From a checkpoint of a small class-conditioned image diffusion model.
Model: arch dit, norm layernorm, activation quick_gelu, layers 14, width 256.
Data: 90422 training examples, 19.0 epochs.
Rows from block 8, named by matrix and row number. Rows with one number belong to one attention dimension. Each number is 500 + 50 x the weight over its row's rms, rounded and kept within 0 to 999. All counts start at 0. Numbers have three digits each. After the name is the row's rms in percent of the matrix's.
# v: attention value (model.blocks.8.attn.v.weight, 256x256), inputs 0-127
# proj: attention output (model.blocks.8.attn.proj.weight, 256x256, transposed), outputs 0-127
v.105 095:561444414478565599503523444586439520475478482525535449494564468509556630485484496554431541456445563434536581503430572505448585428422569430440416484471430393590433497532543461495546391537526551510490458526475531441515464454559539539435502453474536478494504426521502460474513512429460495510489528461463521496508442529491524516490474545619482443502468384540544459509510424488489463542579
proj.105 100:495513509593518482468543504521459510587409565629547469487448458456542576557589566450423413460443483509457467599490543532568503552454485505564508484560469398443457453573430503390496512608503499511467534470493457370481360580575557518448437546517527520433559469427456429446535496436528459457372554539486578454543532452477521487468466471565494470492488475466546494512481499409473458477475
v.106 094:502544463467528476492480502510469576495540456542492477487535469489511538390532490443411601393598566510475496545500475527541536534478554474492364531505527448536399511606468528509622427475543499506556373526446496430503497433535616532426507442522607493552424511478456535539457535358452599488571509501490499523501476537529438512390499472515527503489505482540531542478560439553595448478540
proj.106 106:469541553573474412413518498471453467485416532565511540545485503502492492534560466468478498480476602492466535526522523485605480486445479598654592523499456445484461512494461469433510421559416547520437471513448512429484426534530576492461462553487619594397549528426521426470593503529537554459404473465447545489408491402501457474471501506526491499521416436490604508464470526449463480479542
v.107 096:497493479529497550453418478508455531490491511463507505485497492502539504402565551408338491525467475532536532517452465590405531473508437434478498479465551549539527412428536508508571519449543543521478426629438423518484354548441509516447437564466484499549469478459495502500541575393466578545567484476539536460553501507461502496487510539523476406483497467463567484458559487558465454550629
proj.107 104:499467517500500483430554508471470512518429492560545505463464447532514576503577651432439504536508573517482481573584495477628444516516558513553566489448469419542481487506487521440474483519501532558431528472475528390482373580565532529496433596508535536410568472533490402441487462421522501567361504572419446421475692445489510526503400489544470415475404433381579527485450451388494516521479
v.108 116:481546486547503473571355501516526553535529529468513451521535497541525570501471546488378580435452479550508586528529338457627464501441499434520476552509474468480581510509544568455478576486461494495508404448521503489521371497562483490532506415509450446528426472596527448493410554575472506407536523549573508511530544465486480465562495559379507520564404483422606583531486439559521514505600
proj.108 119:537516538546488515447496484489497486473487488509554494532611492500472605545580526514465459466419437481521486518569525555631415508524545613571536523508491501435474518476468452447508447526378462545430431466470491330477477622522436517536438503504447610503554514561436604507522480487480493477405449518535532561432458527472472468481456442517468374515563413465563499496536517574483601557545
v.109 115:397482475522539481560479465580561530505409489475527457510503505475463531418496435490482531513496491460477513553577440621485545452540601530498479533513490408429467447521525547435586422497542531465478377464546453478434450539522553490448585417481530474510451476534418490540407538548459439479607452587457480560501494532509488555475525512406540513452526492514505488549519468481490529464502
proj.109 119:465445486545498471377456529521497514523411579521501527487586496540457607560533439443488520548481466483533460468500599467468371498343582423600594493508430474492450556477477519489501468486460403473475515465530524438497470469420520505468433501516510451370609512559477502478588498440532563471459457444522606600434451517545473497457470474573551420534566481454558508517532500473511421538525
v.110 116:507483576548457570516512504529550487505456486585451499562513531509457533406528516469554441578431580414512514577556441522461505457536420624578488527472441413414479382557483479472548464495520509445534459489559408546542501492444555502475623513510464506525429465455536496505490512506460483551513510473463611490537517539516463502505560514438522482437540535388571559538574473497477544505524
proj.110 121:488511530507490485447471471547545473450506570489459541512483525500510631530490482449486538570538535509377501483550584485370364565514577479507587499490403529566452512456455501444582420464480442452479449511501508490561483432444539483504464373510388523365589475659482546560557546500441542479432446479475510589539543532505522522467406481519537366487542517425567505455487482451465475550496
v.111 098:529557476489498530410559538526458489484501574557464518573576467533550504526575540426397478540528425468499471397406541473464482532487516500489526476449586472547423507540501484587368557499492532577542432511479434499576473495412404507491532478503555620405591412475529576507460533402486462550468573560572478504450560503538548471586506486506533539303467503514477493507476563502495429535496
proj.111 093:493508642473554511573529486465503496464461533485526502582485500504527350511402486497476518503450580413570516487587400500541640456560448555560434520520449470490570518513480521480478469526464551415509451521511525503611429609475530471492484576471544548497452516654538538526473501496490458398485461448445481540545602478496431475567564521466470481527364512460472535522484575465486503470513
v.112 088:437527463548506541485470507533550518573522538530476500403420557502464474484392501497551394493544506470528518501433455467551517493505504431528535491508488563511539479578470485413539457528496533481432494537479532578418409519441373476590503534481544453621503520483432395509542360583519445487459495435547580533454569525466437508484483486462435523535473445485540490491467509409479503603466
proj.112 087:462467390457468506459453455547498443553575464505482448445493553530557551525483599520588467465564325460451571488415578485527385481441547525428423467500563580582560482517342526519572552539622532496542548494486499540437452501526496452555544470556521457483442482467419605553596519449506540556559572505499553468361572510474519488488459497483567486495515564539527460485545525467522471544487
v.113 109:528475425445442496528562502490578483578525472531506571490538461458481452506563441534516482592596622490522448597482480549487544540550468591562528524506477534464504497533506520481530483482553490517566474474563413529587601516400610499441491534483530601449413554494523473489549434487527544486524489583383467477499551487522511535488419514569419522502525544517523536518493465437570562367425
proj.113 125:501514542567459474472481479478548478305492453492451528476508485466531532434510425611520471475530489502414511362550523456474451480519533477504543533492439507373503592440495483585528437504413482437526456510516540546536537467403537547515480370498509410445606495527548427526480581523509591445559476452558499546495542502555506516465478505494529574542507597512491520498501465531514426412498
v.114 109:478496571486525508512553485450486467482471495494429465532527553538433565498417513500480445386435540474516574520486496490532553449400485462529406499536493515424477437453541417359462467505513489463407604479467486564434492540433467511429523456475531423436548428527498393513507510480483453395515439435582495505499450479508451504449645449593498437598488539537430510487552533435451595492467
proj.114 112:513495481432541536497494500510473526632547469410506494567549511486451488542465495483568504566534404579500480499405555501501496532485514444477467503489621531418450447461504467446507545460633454487535611472519551584464516414540508507457608554506415561481446583493414644533518489508574423461518498491539511488566397580463489471509431563458564402511560465570495481532518470437523469545530
v.115 103:583580587536509498387598513546479514514527572448507556606455521520507460554488487477522524563544442504548462471458572443462385488537459426485581468494509555567479529499478460578448519530491515534499499531465508372594510504446423535505446542539556524419545484436521609479571500514508566566520467390505456561512524460544520458493512471523465522455486551453504480520503579449511410454495
proj.115 110:532511581408494469551570495496525491465552519460490505509392543498555441528430557491465476495562587502477541515492428443469583538492382524474438495530617468463556403565537502523492478443494543478437400503495491564600508575402469480480516582515536492468361476561619529408409448579392483626590484477482439520452547495511496501546504623411545576459389508453483499512515552456491507525473
v.116 080:452581596500579511559592478486464474496496586591465526525542552482458457577531540434476548356442505511514551462495465448612448512534570352517458503448514501504588555550416567439499522386424489482422495438427513627513535467512474545459484468540469478365505487514505480483473531518393562439518418573525417471534484488466509477530546437374504487544446469469481503502508510418476554531512
proj.116 080:524509496388518570618557512451454482518528501450534491507567528551502529457525578561538398413556544539461493492512508498591506452604478602588433473575560460401487539511472535374531419447523529516479414498481538447430535480545505486471476563492618581498519536476620553535590494473520524476475521357525407558397498535467428476549501524414564504590528499519521519509444539495515498490514
v.117 099:446523504500577520571563524554470550474433524544490487638486544485508523453471493541500531452497469460541558610531467534505491457505411418523435502481493473469444552482466481426561450447517569529378469465543528478554446524417431507414544412487402388453491420482455505535512481582481510474527480487527532532562543530534517546497550536428480384430452494435524482546544416516529564555525
proj.117 107:528539517415501404448494495540456454511522527529501481556526534534522523589491512470511482523546500499574469497558461542569456521450531447574550516529446495484452482508481521443505478378475439486436523463514542411505404438420528512543489629555537520417505548491497549527643460482544518487366483477648590557477547512520465466543503489530501413524575484521569511487506486446516531585485
v.118 099:480477493604530582554565437624486489537496555454576526537475503579484550545518599528500573376448476559539506492489452518601506583506533501486451529478450445504569603415573520500424539469471539474538455537462508521587549382484487541482476498488517574458538525561528556526502502430535431515452580510530539528483409497418492508557583529532538527534461398417519504466532468467462566572471
proj.118 112:444474594550539441586483478443516497500534474558545545491475508424543542426557566568407519485468495523501514486443466531431583477547522624527445508486478438499572469523413486492426500592506496490455443548473513437575551509464490487448389506486477512483597446592577423483497455388519522493441520536569497509431362476433505469495505509467485540391531474409515523498530464537513457385461
v.119 106:541552594473554371516491533643477441438523499528432534549553498525521536490502496429481495413537547429552561466520413544527468530482516551471449455460548490540434585636595493453426530569480512516507477453500476572471545571607494536547514455522545505393504487521486518473510449477526487496357553542633562508525516575516470545461526424499517512424442459427478498526502473586500541525536
proj.119 113:509532532539522531586469492475575511502544538565571488572483495488496402520443493592495523522523489358421505506525540538437514503525502527425464473514413574484546475449532494385488488536480544492512453609514493564467514455475496500496524577507459531456502510619544516581523469471531469390443517416561555505531316490475488484537484447417420378486576443472540504518549488533463533498443
v.120 114:495523480492522498429602541427504493492501560430507522558569464453543488527509491465515521530427459534522469517485543449424495533561563503498542473487533560489495462523559509570436557485505494572403609606473538488452472607481462538531474625531520476442555487521497620493604525447562485570438438467447471529550521431511569448552504462520424536515547530496507451471499556474563505552481
proj.120 123:495492410433486477555606501521518492528509467414441521420442472524520476418427596497519470481495557527492524541407483425520552490553423440485449514504555465504496449616692478533471606485581509499488548474470519536518466489483462482485490548497495485518403457484524480431394412476450487670579481540422458526529567597520519507528489586450507551541421462451442501481466522476482550541492
v.121 119:511515388507537424466512549601486492509529401561479522516497497516451456455526395514591540475543501419431508457488506595550549441578587629482510518505501469548440452527486499531527488500551430541529447458581547546465549529529513497508490566466578444556392506501517522555569452415477485421570489470507554502469530528509427591355389519506462525513524547495486547475477439570534463475500
proj.121 128:501509526571508528466489469472531511459526460536469510505488516526496485540463407420555506518549591484482533426531556514508483538403406454482550516524491555474477498461466478517467525528398580550512542560506478592458468485449537484516565435500489531391487483523516414471509602628538589431658465511552611530522432518512508550490474423542460551533431523610616541490515469462484466554573
v.122 109:426532551403491501464436437385484499496475561436573495384502494510539562459415574561392445452510590587493519450510456472506484536424490359458531527464540587471546454453560520551470571490488433494452612572485486655480413478493486487512477523484478479403562511549543481471491528571576553494498491539511462408502514414484545488582525446534520519610560538543498450476517518545450597518549
proj.122 118:486465473456447552547521516502484536512491435413502501518553483477497438415555578546482428474463427562495523562493493464577535467575499576567474519531586483514485532494594535468429473484581480520475507516501510493415506509559422475518457476452478543632555525363523509510437546433499352485452463505523462494465622481452555493464501543464467425561523413464510499497563475590485554418485
v.123 080:497487508505524459483457504462534525536502547533562562470489501491454529574461498545423447459495502555491480413490418427554507510383512513418559453445503433515472423480497531560564466516442521497458421453444464518537388419481482437465554380478533530526553591673492496523418538470437562586566496559470520512511466491526507536503523506456590557480483468465551569436554501516433482524519
proj.123 076:515548416547530566507505489403473510545421609514590497463565472508453446545553422452498481635448430531473500586472409562485501561411518515511519458535469511524419517531441486491623530478614483513585447513512485428407489556513522466449455573513521481495619521429477505529547467510558361484416480433506509525412549516445525495420481463535453399570451459500518483475462503536446470486544
v.124 094:446561425564512509489436514506510543527525585462437520474447508493563529553532426435482532441522333454406463461546459521609424546438517424490566530536616489582528483529449470585553513473432375493467484481489474360456428426555379471660463468507393536534513568610500507480438575539585457531486549595435473553437574525518508529602505520488445574540473571503469517478506576562526514500514
proj.124 090:460491488475461465529569524522477475525490356463551530461563474513454419487470452560577486500396471536580533549457524550653564455492450564546509451499570520531528515561509473526418475453443491485490512477438595537522532540438443548621448599506561498552390518488494566493445546562448387476523466489488567488428461517499516495557576522501530507532426409515407498478452508580479546417563
v.125 105:563482459556535473454581509524509426542553506493557537418510421550516435541539499436533513563439490535573471414504557493519443528550450505460527459461533520564518540453477522484343583508520475577506496506511513501604527427488510519509447547474537535471483484532465502514606501523556469499470492533527494453434566426481547480513538525528423594549486443520511482470499521471463518517478
proj.125 108:494507618509498449661547460465484518419580510559473511419365502481518381488470514542403483487439462505562536483527423570538561516538441538469380497508555451477581428557450514517454474544519480432514541470491485550591561549510503465518447542493522501634461432567576439397432497458481535474551509519471441479430462479496451508494503506485517683458459501504404501479528498561496512453549
v.126 097:512516571452486533481459458363519596547486544465585462479457537517517509401567563547445526501553469465425523607520402417573475486417497545559478548477511444470519420609450501475570481460493600458540501464503452529495459558503519430522527473513452425519510501443515505515379588516406544525533440479401507486497575525544502436459513509461573489446511511440584604530496490552545493414587
proj.126 107:549516570512483436390541492538485464474455519409487490562576549501431541550561507485558554536512532560584473521535452411552433470521573506573631498534423506534492513421581473428483350427505460490448484420484459505509431542423490464541518442524507469408557548456443471490548557569475483498286524514469524424533551489528522484517516461453526403558452458477557461526448542494504563530484
v.127 119:515468432480437531473425539490594574507486483519531479569525495430475434559550433477504516580534448452419466558482566447413454456490439605530598561516441449490571499508488548524594433466513581466582442437531483424432433512565595471445542522507447542636474512468564532536414518539466442546561519493415565556476532525484501462563490522409496507424504554489595498580490445603541450455514
proj.127 141:551475500553534392401454495528502456430498442514484468507472485536453551552562519421520558473455567420633481523513550536441431476456506469487600484499423482492522476457511510495575452478444390545485438471492498533595476573414507460521471410532521405373533441488467427471463473497452573500483481493473551507500642507493510474494531481509560456420461438462456504509475520553496467494502
v.128 096:411524461471510551492439458433446512540522558491446485492450397595543593535527563495501604506518408421506508556621413514485475496411521487483502525504514518463492520456568509441523505502495436505575515414570455417484458545574462476463524558468459438522590514467448406489500522493572544410490488412495513485525433435514467430494512553504480548459359492528511517606507461635443589479563
proj.128 086:486464545500505516439550534482552479515474537484488527556524480459511554503418493485515429467478479523505504464589444453530497551496545447485454507518606475532485483528312521590503536449465530550401464415568504440477448540549414540284490566533467513481519526530529518450461441441497434601483462478529465453474373500524532486500410532471400516523570556500534467525448468576505507525527
v.129 119:504505547594468563552500473517484475508463547591456471550457442563564534454583470451459452573502485543523505500511458538616411449464434496432545481538544454497498423544337519521453461524492463606450408448535473468465482495520524490437517444489531491509470487491447497534459514468468449543524464504501560509460453521523539499520585574419467526461578427565569490535484547281518524429514
proj.129 099:535485548463454580572501540516486557433540571470584482480479526465496452586529436557495559545575565517479508478394484538551518536479514510471614466484458577489476511415571508477509535505435472389660517470536517422519561605472479549569547505479418480479484512560441521513497526478444518465496528494505503578571420487500469494398497476509554434510399524456511500502541519420512523600463
v.130 085:550470486458451356529455457490610454537453485459507520498515588481555495454471449493460496425512501533456453518498503489442546516533483473499482442459555474533567481518527543518468517485511537411548500587512441521510489428412560470570532430536522488484435468536470517489465543566472525469495535555514528538434521456450486533537516483534437503536490449504502473395538457451592449589430
proj.130 082:502511505534523388493469528508451527536499519526513505542471524508589463531539519470498540536442493469537497553592618531466498467543547482486438465507501456452578487513674526424485485611521423550481494577528522518513490319523557478657402409503559472528548423464487396517486561528493506417532486521548536559581469517459515525454530579506558504489532483558514546491540469564521568431490
v.131 072:539476541447535504453512546478444526479453527507449515520497482521445549460499575530539456539499547451549550479483563507500521483445519448499488535515534604532423488493605503578576432537449481464403430502434549537450393509489467464455491466495570601480500625454586586449471497416612464512504495477366499466552428495462484450483516489565536532476554477503567561527536545512480505517470
proj.131 075:513472530534519582549534513480504485466557441490437492444553483492433512480543494462553496492524562511446534430466447515531541524480451568464540525459479557526508518506434495476495478497469542595590555525426458607456497523439468420476593537451440509414524525549535429535516547522501499527488499521568491444340572511515538486593471456456421519541452507534548520480491538437530522544558
v.132 071:483500544459564403484493502520437495464573403491549493502454502410461474538390583450553438615521540461510493459457556480516562480513418524514462495496435559409551522520571499483449523555511513531448492453557514520474465550493495548486478555484367453536488448518532551557551459515481501557519524543443437378469511531507492466444467437432601560536448594484441523510498466536514485470645
proj.132 072:504510526457480474443456533497498441531480497539419511526541523510495608426467437493598524482562436456494470454430461418469474545477526614503498501514528500393516492518429500505578466511532558532500433468524503529477527421439432475456574565498499508406456533469513510511560455520474519554582476432463453471410529442576541521637499559523421508469454547492541538510522575514482409595354
v.133 091:499517559498506524419572503437579484461517474470521558506619531421492501486494476515517403503463591594476557511494544505495590503583531507564453534476477522443420459411470494514547450536506469515498512553448523583503547597537509544466465515446526501528509546493525491506509506532577346501427502520546423451594533514558506544414428360570468443476630523424405506497472583510576582555492
proj.133 085:527526434575537549506467471431638556488510486475530523472447458559517494461497532465443531498493494482520504556420476505429497523556430432576524510507493417521504498553673481581449507549585466476520493581445487549463527781601498523486474502521514509548505558497498543453501459485584527541451450511499445530405564524485493473488543489442552519486551454445387499498501495579520548431430
v.134 084:512520411449527572456476520485462548442504525521590523470510461490502493507399493540421510451477476459499494502490510485387566554373463411439494461480518481529532461533589475494495618407480533450453581552516451490528479486449459599564514434530491434449508446461529441465543556454450478474506485507475520419507676412495490471579492462579465386511350555505453449510535448542460473585539
proj.134 082:510500419575539440437488445531449415400467490545430511451488462517501531429469539517479502540449420517546462514538527517502484414470501551529416506449519500548565456513359474538438423565468568497430529621497504520524580347517524571559421529470478463542413460484527461471544562554610530549555524571536579523592664537493530470472555526588491527575503500483538470479471480529477515564517
v.135 089:437484478498474497439463484458470459526492526429578519498502538457446559532493450495523606342425452493524486516563458462421614518437579467507520534536526557503461533468579476446580502444529517500515635460471475475524514535567451461601552528532477434509566462487414429509525486517567536420516454440543400451460593518520462496463459408550512521497473487536442467508483520617434511514555
proj.135 076:558482494477540511424496476538531501538437527483467545645549539558457518530533492461483435475458422409472484509595505411393519504452524470485473519424514475499442482505491481481560471490517482529445422426505486443508476473588499473346415517514584537493545531486460531453441487477480423459465547447550487554706607437509511499465520596478480469528587529417570479445539527580447500506447
v.136 066:460515504522505485459477497450556488520482433530569484562443565427392545627520534411581529479482457479557562523466412474504491505472487514479555603546477522445529508487552490510533536486518501543472529458479460455458414546521476479598482562523451501554552594598471523483433527503509542513555435550486401514624491561514398462527440510442491595427480534456401479522492525516388428487577
proj.136 067:428531526528538510457481466504537541532479617476476535463459521482493501518403538592417499471565483502465468428439446472455488492535553564523449538445584435520567498527433475574508541485462517427470497448474538493506525632531461536286499564472442446486486505429470555415524462394534559564544534599418421524430447444461514479498468480516449554444496530424501480502583451483474418528468
v.137 079:500484512595587515520534523526500442424471547591452522540493557522480478485512518577588525560478495521509520554479518540632548525460531537491428518540453569482520544483439557428511489442545525514471595574531450585567623483397505497488536528548488516442407506427458511591474578526479513490493419434584549489515522580490515573484485445502518377507517484480522463489472530448519523533423
proj.137 066:490499512467562557531507498506517571478506439449537486450538483507493473648534490508531571619477584447564484506438521474567461507489406455560587507447471536506440473477454592605500526503456465471542457482546506555515457621400486521644471445473524485525446512563430571452436534488494486452460519475385503526688466489483425503521531420508595419466424541487525444504517477557552533541550
v.138 084:483552512476539439472542558475452526435477528526546530476475514482487451439507430525401543445545522423425507461500508503384567513479462520515462489505446568529494511536542480502517495525509574414468593448574400540554547452413468538508601475567531437404500375472487479515525406505534451463492509500490482461428676448503503549520458408617594462454393494596481471505480448527539490577542
proj.138 077:506541525502545474475468477464480464507461429522482561527551527587462621512579578457463424432438460480537466487544517547491482536465472521491411525463554531519470415513390503537559505538554516635507459432508541488576606387477493480621390479517486446540480410530415519472492463511493441540502523505481497521680687528495513490455431538535434513515475581518567515516483522538505493599495
v.139 094:495414488468464385529556511533596450537527457534501455542482518483533447503498482529462455455495526563484494453504463501412525530549529459472475487517536385498509470480490548554482541490518519514411496519524515454510462414512536477546529456485487467560464439646481546484456420512441562506578496615520536537476418480427501508576539562475423518562535397539487501446510485492546359553426
proj.139 094:440510527458482411510532473543452520493461535573554477463432476495597452527479528517429547440477548499514495574566519505463457468492538532529523531489486504479517459557762554475394515536482414475471447486509524507515493394494514480567406513507543478492520406443500474480472454476406592555548535574464465550434471476443500491416508505478558464500458525434511497516458529439497533603527
v.140 056:485447481538591426389563433513487402436476492566531527471538518431435440507448472430550443501401550477504501576498495443564567518552433514472446464413459524569481552483546509515501584483445479505522494510461557506459528473400411505487426478506488455525485475473559495528411515495428439539433460444483532499464526513534503545431435361474618438480622636411459426525531487382468482521502
proj.140 051:457463484504488554518431526373521556417584519429474522494553528503443489581508482504464541431559560409506496406453542544518471471560427563515490464540495513496537545469594535517563420526519519467485389536508468468464567471456392473539592454471398442446519509549471579516554478544534521450495483372534473417531670479506508494528422511574479460528480491586494458564482506546480391519531
v.141 091:467529462447445584487546470386467494497466409524534474547441528488479484423528596426483488516483532447417478479551541500455451529502563468518623468439428564487524380520406426467520461549539420604462530521442457493496438492510528499501549585492510388501512510506420510509541510563532509586557472505508411383488558539494463471496525510474567564472531478452471486543481536609495503466532
proj.141 086:590514572527508518458529522434520479406424550508538469556492506532438512479558510501472575523436479496516500495459482456458529465491468569513492476513505525470503459508435445441532494610563586458556465517457519472545556453533510512393512455508472452514505576432449510484501506505496497380529548476483455540566411475516549485478456472544474501455410540457514487527531543493467475558448
v.142 091:459469540559575466439585491557418474439428490561498526544511533476406464520457529446540454412466537547540535564445465439587441443457521440440528509442517558585466503487488541585490539539506528513567489525385571482497529516515500494502435470533639594526470572466594555538492553419427493529450507421432528572572550617522446535455511515483571463486607605378507498455483543432436485449447
proj.142 088:482486449534486551557538550469437532457527543433495481490497553473455435508494451555557564454546602517516493458406493558536552558440449532579539515535495480539463560420509496456475508486469549417527609518495436504499497550494540419462645431482424477474444525505538546512540539493621491420464492465511550383538687450473528496572395474574561550520407404552457471493533477494528417441564
v.143 087:531514521500448395496441438487495424531578430536516437510506431465515422513439481414424400520538514507513537458510475528529402516532467574502527447501472407431559456473385539548370524513502466571550398472546525496484449541459517508458535510464411411500480376583540590492473510514413454576536527564494489499484468474488564449466594529436519567473478482553440515472506456387530485435593
proj.143 081:488523510467408382468463529506456533562467588446497489535523468509586505525393494524500589490576523519465476530342509489454476441537578535535486481541567454497544463561516494442589502487508514436498430476529504422434515528470460488415522503511477509465449509436526489531626403392472520533566480522490468555378345507517472454466416547517494509517450509439472467495528464502479418532456
v.144 072:504426519569561530402466463473496469419464502563552483409543496438471531522515433454546488477417536579499572544443483436570601465490431495512484487531517571556476460567532485496486499572498511527467452533521543560467453542531466517605467473484437462560490515478554451592526520487486348527522458523531405444450614546586415495466467415493475497474558528412529496454459496393426524509529
proj.144 069:578457494537531559485402555475602498451539531446462537494589526491479489447485484491538507505559545502550494491388392439507596535482419518530482528474539513535469468450582505508542478517507513451594502459514491520555573565504378526493536590495401484460413572536541593437492496467527500514563548502481442530579653482562540438479522636519520504544352501419521423437536483466444512527521
v.145 091:484502544562547545402466517459473520483491549473488546520539469499438522520458548402497490542435439536541532504414491475593481458442434473529521530497600521534443540456623470546528461562414474546485468472472551516526439516575448497536438494471503606538530623470600499453497517394459455523470503429482450572552556508557498451461497503497484466481574499380575459562450503452368559467550
proj.145 082:469483433501477598550462489479583474514495457488429519473566512461458472456486452521574467521608562519488497418428475561529562534455474510537498531528509519505462603455432489505501442524491585457510540521494517508511529520522508518423579553451525601490497631504553542525545528508538504496512478447493440422408714535554466501582531538503475587571461488552510530500509470459490483384491
v.146 103:469480505444489504556562553512449431520520551398534536525487448530542548523582478519425566421541536494502456523693490526406504560538615458518542488527468511472473478532379530479575446569551478490505523463525440455490573535508539505394537505517582466502504511482453558512520447571593503462510489571531496495480366455480491547493526418451550517509471436562510512488546537595552531486396
proj.146 094:549470501510501564510577517532463595570494493540566512559503490538539526482517496521393441432431467486505485584537476455424455484493550454467473484506512460506506459492760518505471535517446497599509483451520519481436422673515510502452442500496487570491547418475482528493472478480443521467463530589493532496567388489470493530450424438413489443392590503519491524470491581533533517591569
v.147 070:479465457430454458486425514520498493509572438476467409442414488483509563552516506495456501552503426469440417493407470474485531491445418467521433508446426413415598472541577564480436528380508534449506440485530419445465453550461538452510474572476416518517578441521400499489542624502495510494507518581466472485510542465480516437555472567615393509508412551536416471490464476489546441471543
proj.147 073:469457425515462378426431512566438488508506516571528477487537472534599524423492536446573537522536459456525540562495502496537458490499517513490460483524473486433600446540336507480463481491587561552506472577568464437520500392510566439380469468532499466526488452521455440524523511556502502531543475522519585515388401471494524514487553610477558510552556537554553510498506441520527465496520
v.148 093:514481463515504477482416448549548427520570531493503424438491471485582587525495407459521503494427430558506469532472457479551596445445541483533505483525553444533497466457512522488470538457427549540481498469527505452461453563543482446559541413508462450562535447519404489523468546437443438506468501541570505488388550506517465474565524552493351486575433468528523464477511538401522441473534
proj.148 088:530506490519488486506470520538473565437547545521520500506508533509596399535473500542542503469533498473498521498561464492504465491542512472504552506448438478501504426480626513459438467441478467410515404458519509464526484435491513461488449523461487462503485501553495531492406495444402528474518494519504570537501493454494478513368576630473660405626497486424497540475502547430537538586508
v.149 100:534514568574517485501538583589529554508579501492493476493522442567510380475485441522443420561474513522474519506543462514484470541526579563475466416503464439515446579418397483532389523508511603500488509467520447574543548529523523580400556516485595503468480388547515607519450456442465407550484448547494506549546585484525522519507514514487495416486474404509561564433509428323536463569450
proj.149 117:426511534494527436516491458494436517528427568523598476488465467510520478548461506495394547495485524600494509588534539506503442448454531519554567476464481463529524449561626486483418509489477416398475466496463563497513426631487589532626482401477479439532528419466430489459516484471472515451496538573445459524396616462474498526464526459479616482434405532406480457518498480409524445534529
v.150 114:478537505493481570474572497413419467437505457598460433525450470516559486379534505468397445615536499456480504477528536532495465438443438514495453452460482484449581349526453472500407492456485530565424464425542450496457456522430524543433544499482451481481516408492439550483516491453551439611535502506413497391508629430495557458555543528556485476418470481576436514513485484414531497473520
proj.150 112:497505531515492469520443514443461528419513507544548461500540479511532531504532522473449514490504461525455482491399468524487503555459534548484500478470527569434571421465372480445535506545496578509573451556479481447467548478449538506584477525511458491512473513507439529517596511487490496496538537533564558544460448530480537491426515471513540458490417599470584453523509507429537477697493
v.151 099:518501477501468535552548530489478514478514479492369503516471532488504466465560552556621501574523479454539595500506571527500452458566484612548472607544459527386515522491446464468427460483583449530478456545555514453456479625521541470525447556490392521464540449528485558492494460504625553483569473513494475478583359453471518431527463565477398606447489526531500514563500518585501521444492
proj.151 095:471482533474499483475481498474473548554453506491535474445556489489517535493487561523499462469488494506479461491443509436432522534541485495462440542477591517463506485539262465459549503477470552562528465506520520432462439735535483480417513585543430526441512488424570466520561484413413460515499532524514565553385179540493476456490508423475492528487501544457523506509541481482486456537487
v.152 113:417553478417526541450631514485389423421475482609525460511422446502543546511569508499453448485513513478477455477552482575508480485510481407512452458473502503523509376511518448464493434505486461507484521475504453482513467448469504504395502566440483417547492512397523506460570494490452473555450539470447434416488513466480517437456516473591493389480533508536467450513499483548474573495496
proj.152 114:498535515528517516458516471473579477386553466520490465482511459501547602427454623503551556400480497521483535495403486516530484518479470581484427512540567554530496488535515483602577549568541632593525453586533524452491556373461473491465503579544489514506445553548554579452511494502538517637544435470525487465411500514490491445542479490534436508524436573519566481476482443544502505646544
v.153 078:424477522510495486427503503500490508580532549422602487493541525452440551546516458460524519381428520530515524510520371407493505560481540509581485483470496481546577493486492537439561561488553564474468532420558501488578488595592394506627506424520424522482533435539490469529500431486512428426517518504527417464645529531520486528559488504476470469496473522412458577482487539508541544566514
proj.153 085:460506428556533448516464502555401517524479506627458495476425544533541459490480518512441445408509527512459492594591515533445432458510523406543467505539552453576524506504479542462512534522488505480443505503520494488526492692650584477313448575516598512497553458462535538476520473486490529548453477534552495464493616496438495527425449513407548490466599470452477415486483544451581491480521
v.154 082:557530565521520416489427494502491567549546511429485475457510493509448472594451495478472538593521418482541519478414480459391538464477437576550495562561467533488470614498613492536470545548453605426455461423542526520542478563502433477542490467570420537452530442549568516482467475531529534467591517548467421521546552386515476380530444537524473531433390488551495544515512456451522470524625
proj.154 077:441521521489520406405495498551440471565467481525459531507478479524501514442490563503402409533534486533472507526523515517446520525510515560514524535484493438542491530571309482527460522526504391538523506406476514538474429539527481462436384556436443451449508372466532403490598429499484504613482538596493422531374540567486489466469521525557480551476507571459572480494507505388521473489514
v.155 096:527549481568546563531409504550505500548590471496442502522493462565521546544474542569577522524528489461606580533520577550528493461439557522520464560503442557417431599407637520502545508481471466453519512491508538424486486536604508416466505584525471516453557550466493543478514551464595563499456518414469577547426398459502471468472517574489482519530411520495640547545571466655443517449476
proj.155 091:540512550448493596457561486498513471535468492475471502483597491493479501483487513518607531480483537538420459463557486411512524502578509495432576538510453527485407533498359506567515467400460570529523457403493520517519378424484385479448532496465478545423541547509506481514454547463435478506489460486456527411392373533559461504643483494484474460567524527525506528496485467537476536497569
v.156 092:463530524482536546486628512520376501423413520587442522605487519572515483480543496536531499579520501401498565479532544557523450466534422531500460541530510530508515487525501498552469448508496483464423501431496535544442560476410438460391480495493490583392542525382507502436554438411512554579502522464493533524533514532443573474462497484510533485453542578560463484534538515494471577435467
proj.156 092:443494488536496557593493516427491504504609417506470486510559497478500551570552539488545531468473484498474483482423491548495497551499447579455490501468522603535455530437318507463524538553474582614597488525518493511459485525337473449522565520502453534420510513542474544589521512495501456504450495501518610426482447497450466493549446362491446434519415502539541525468478483486508437556551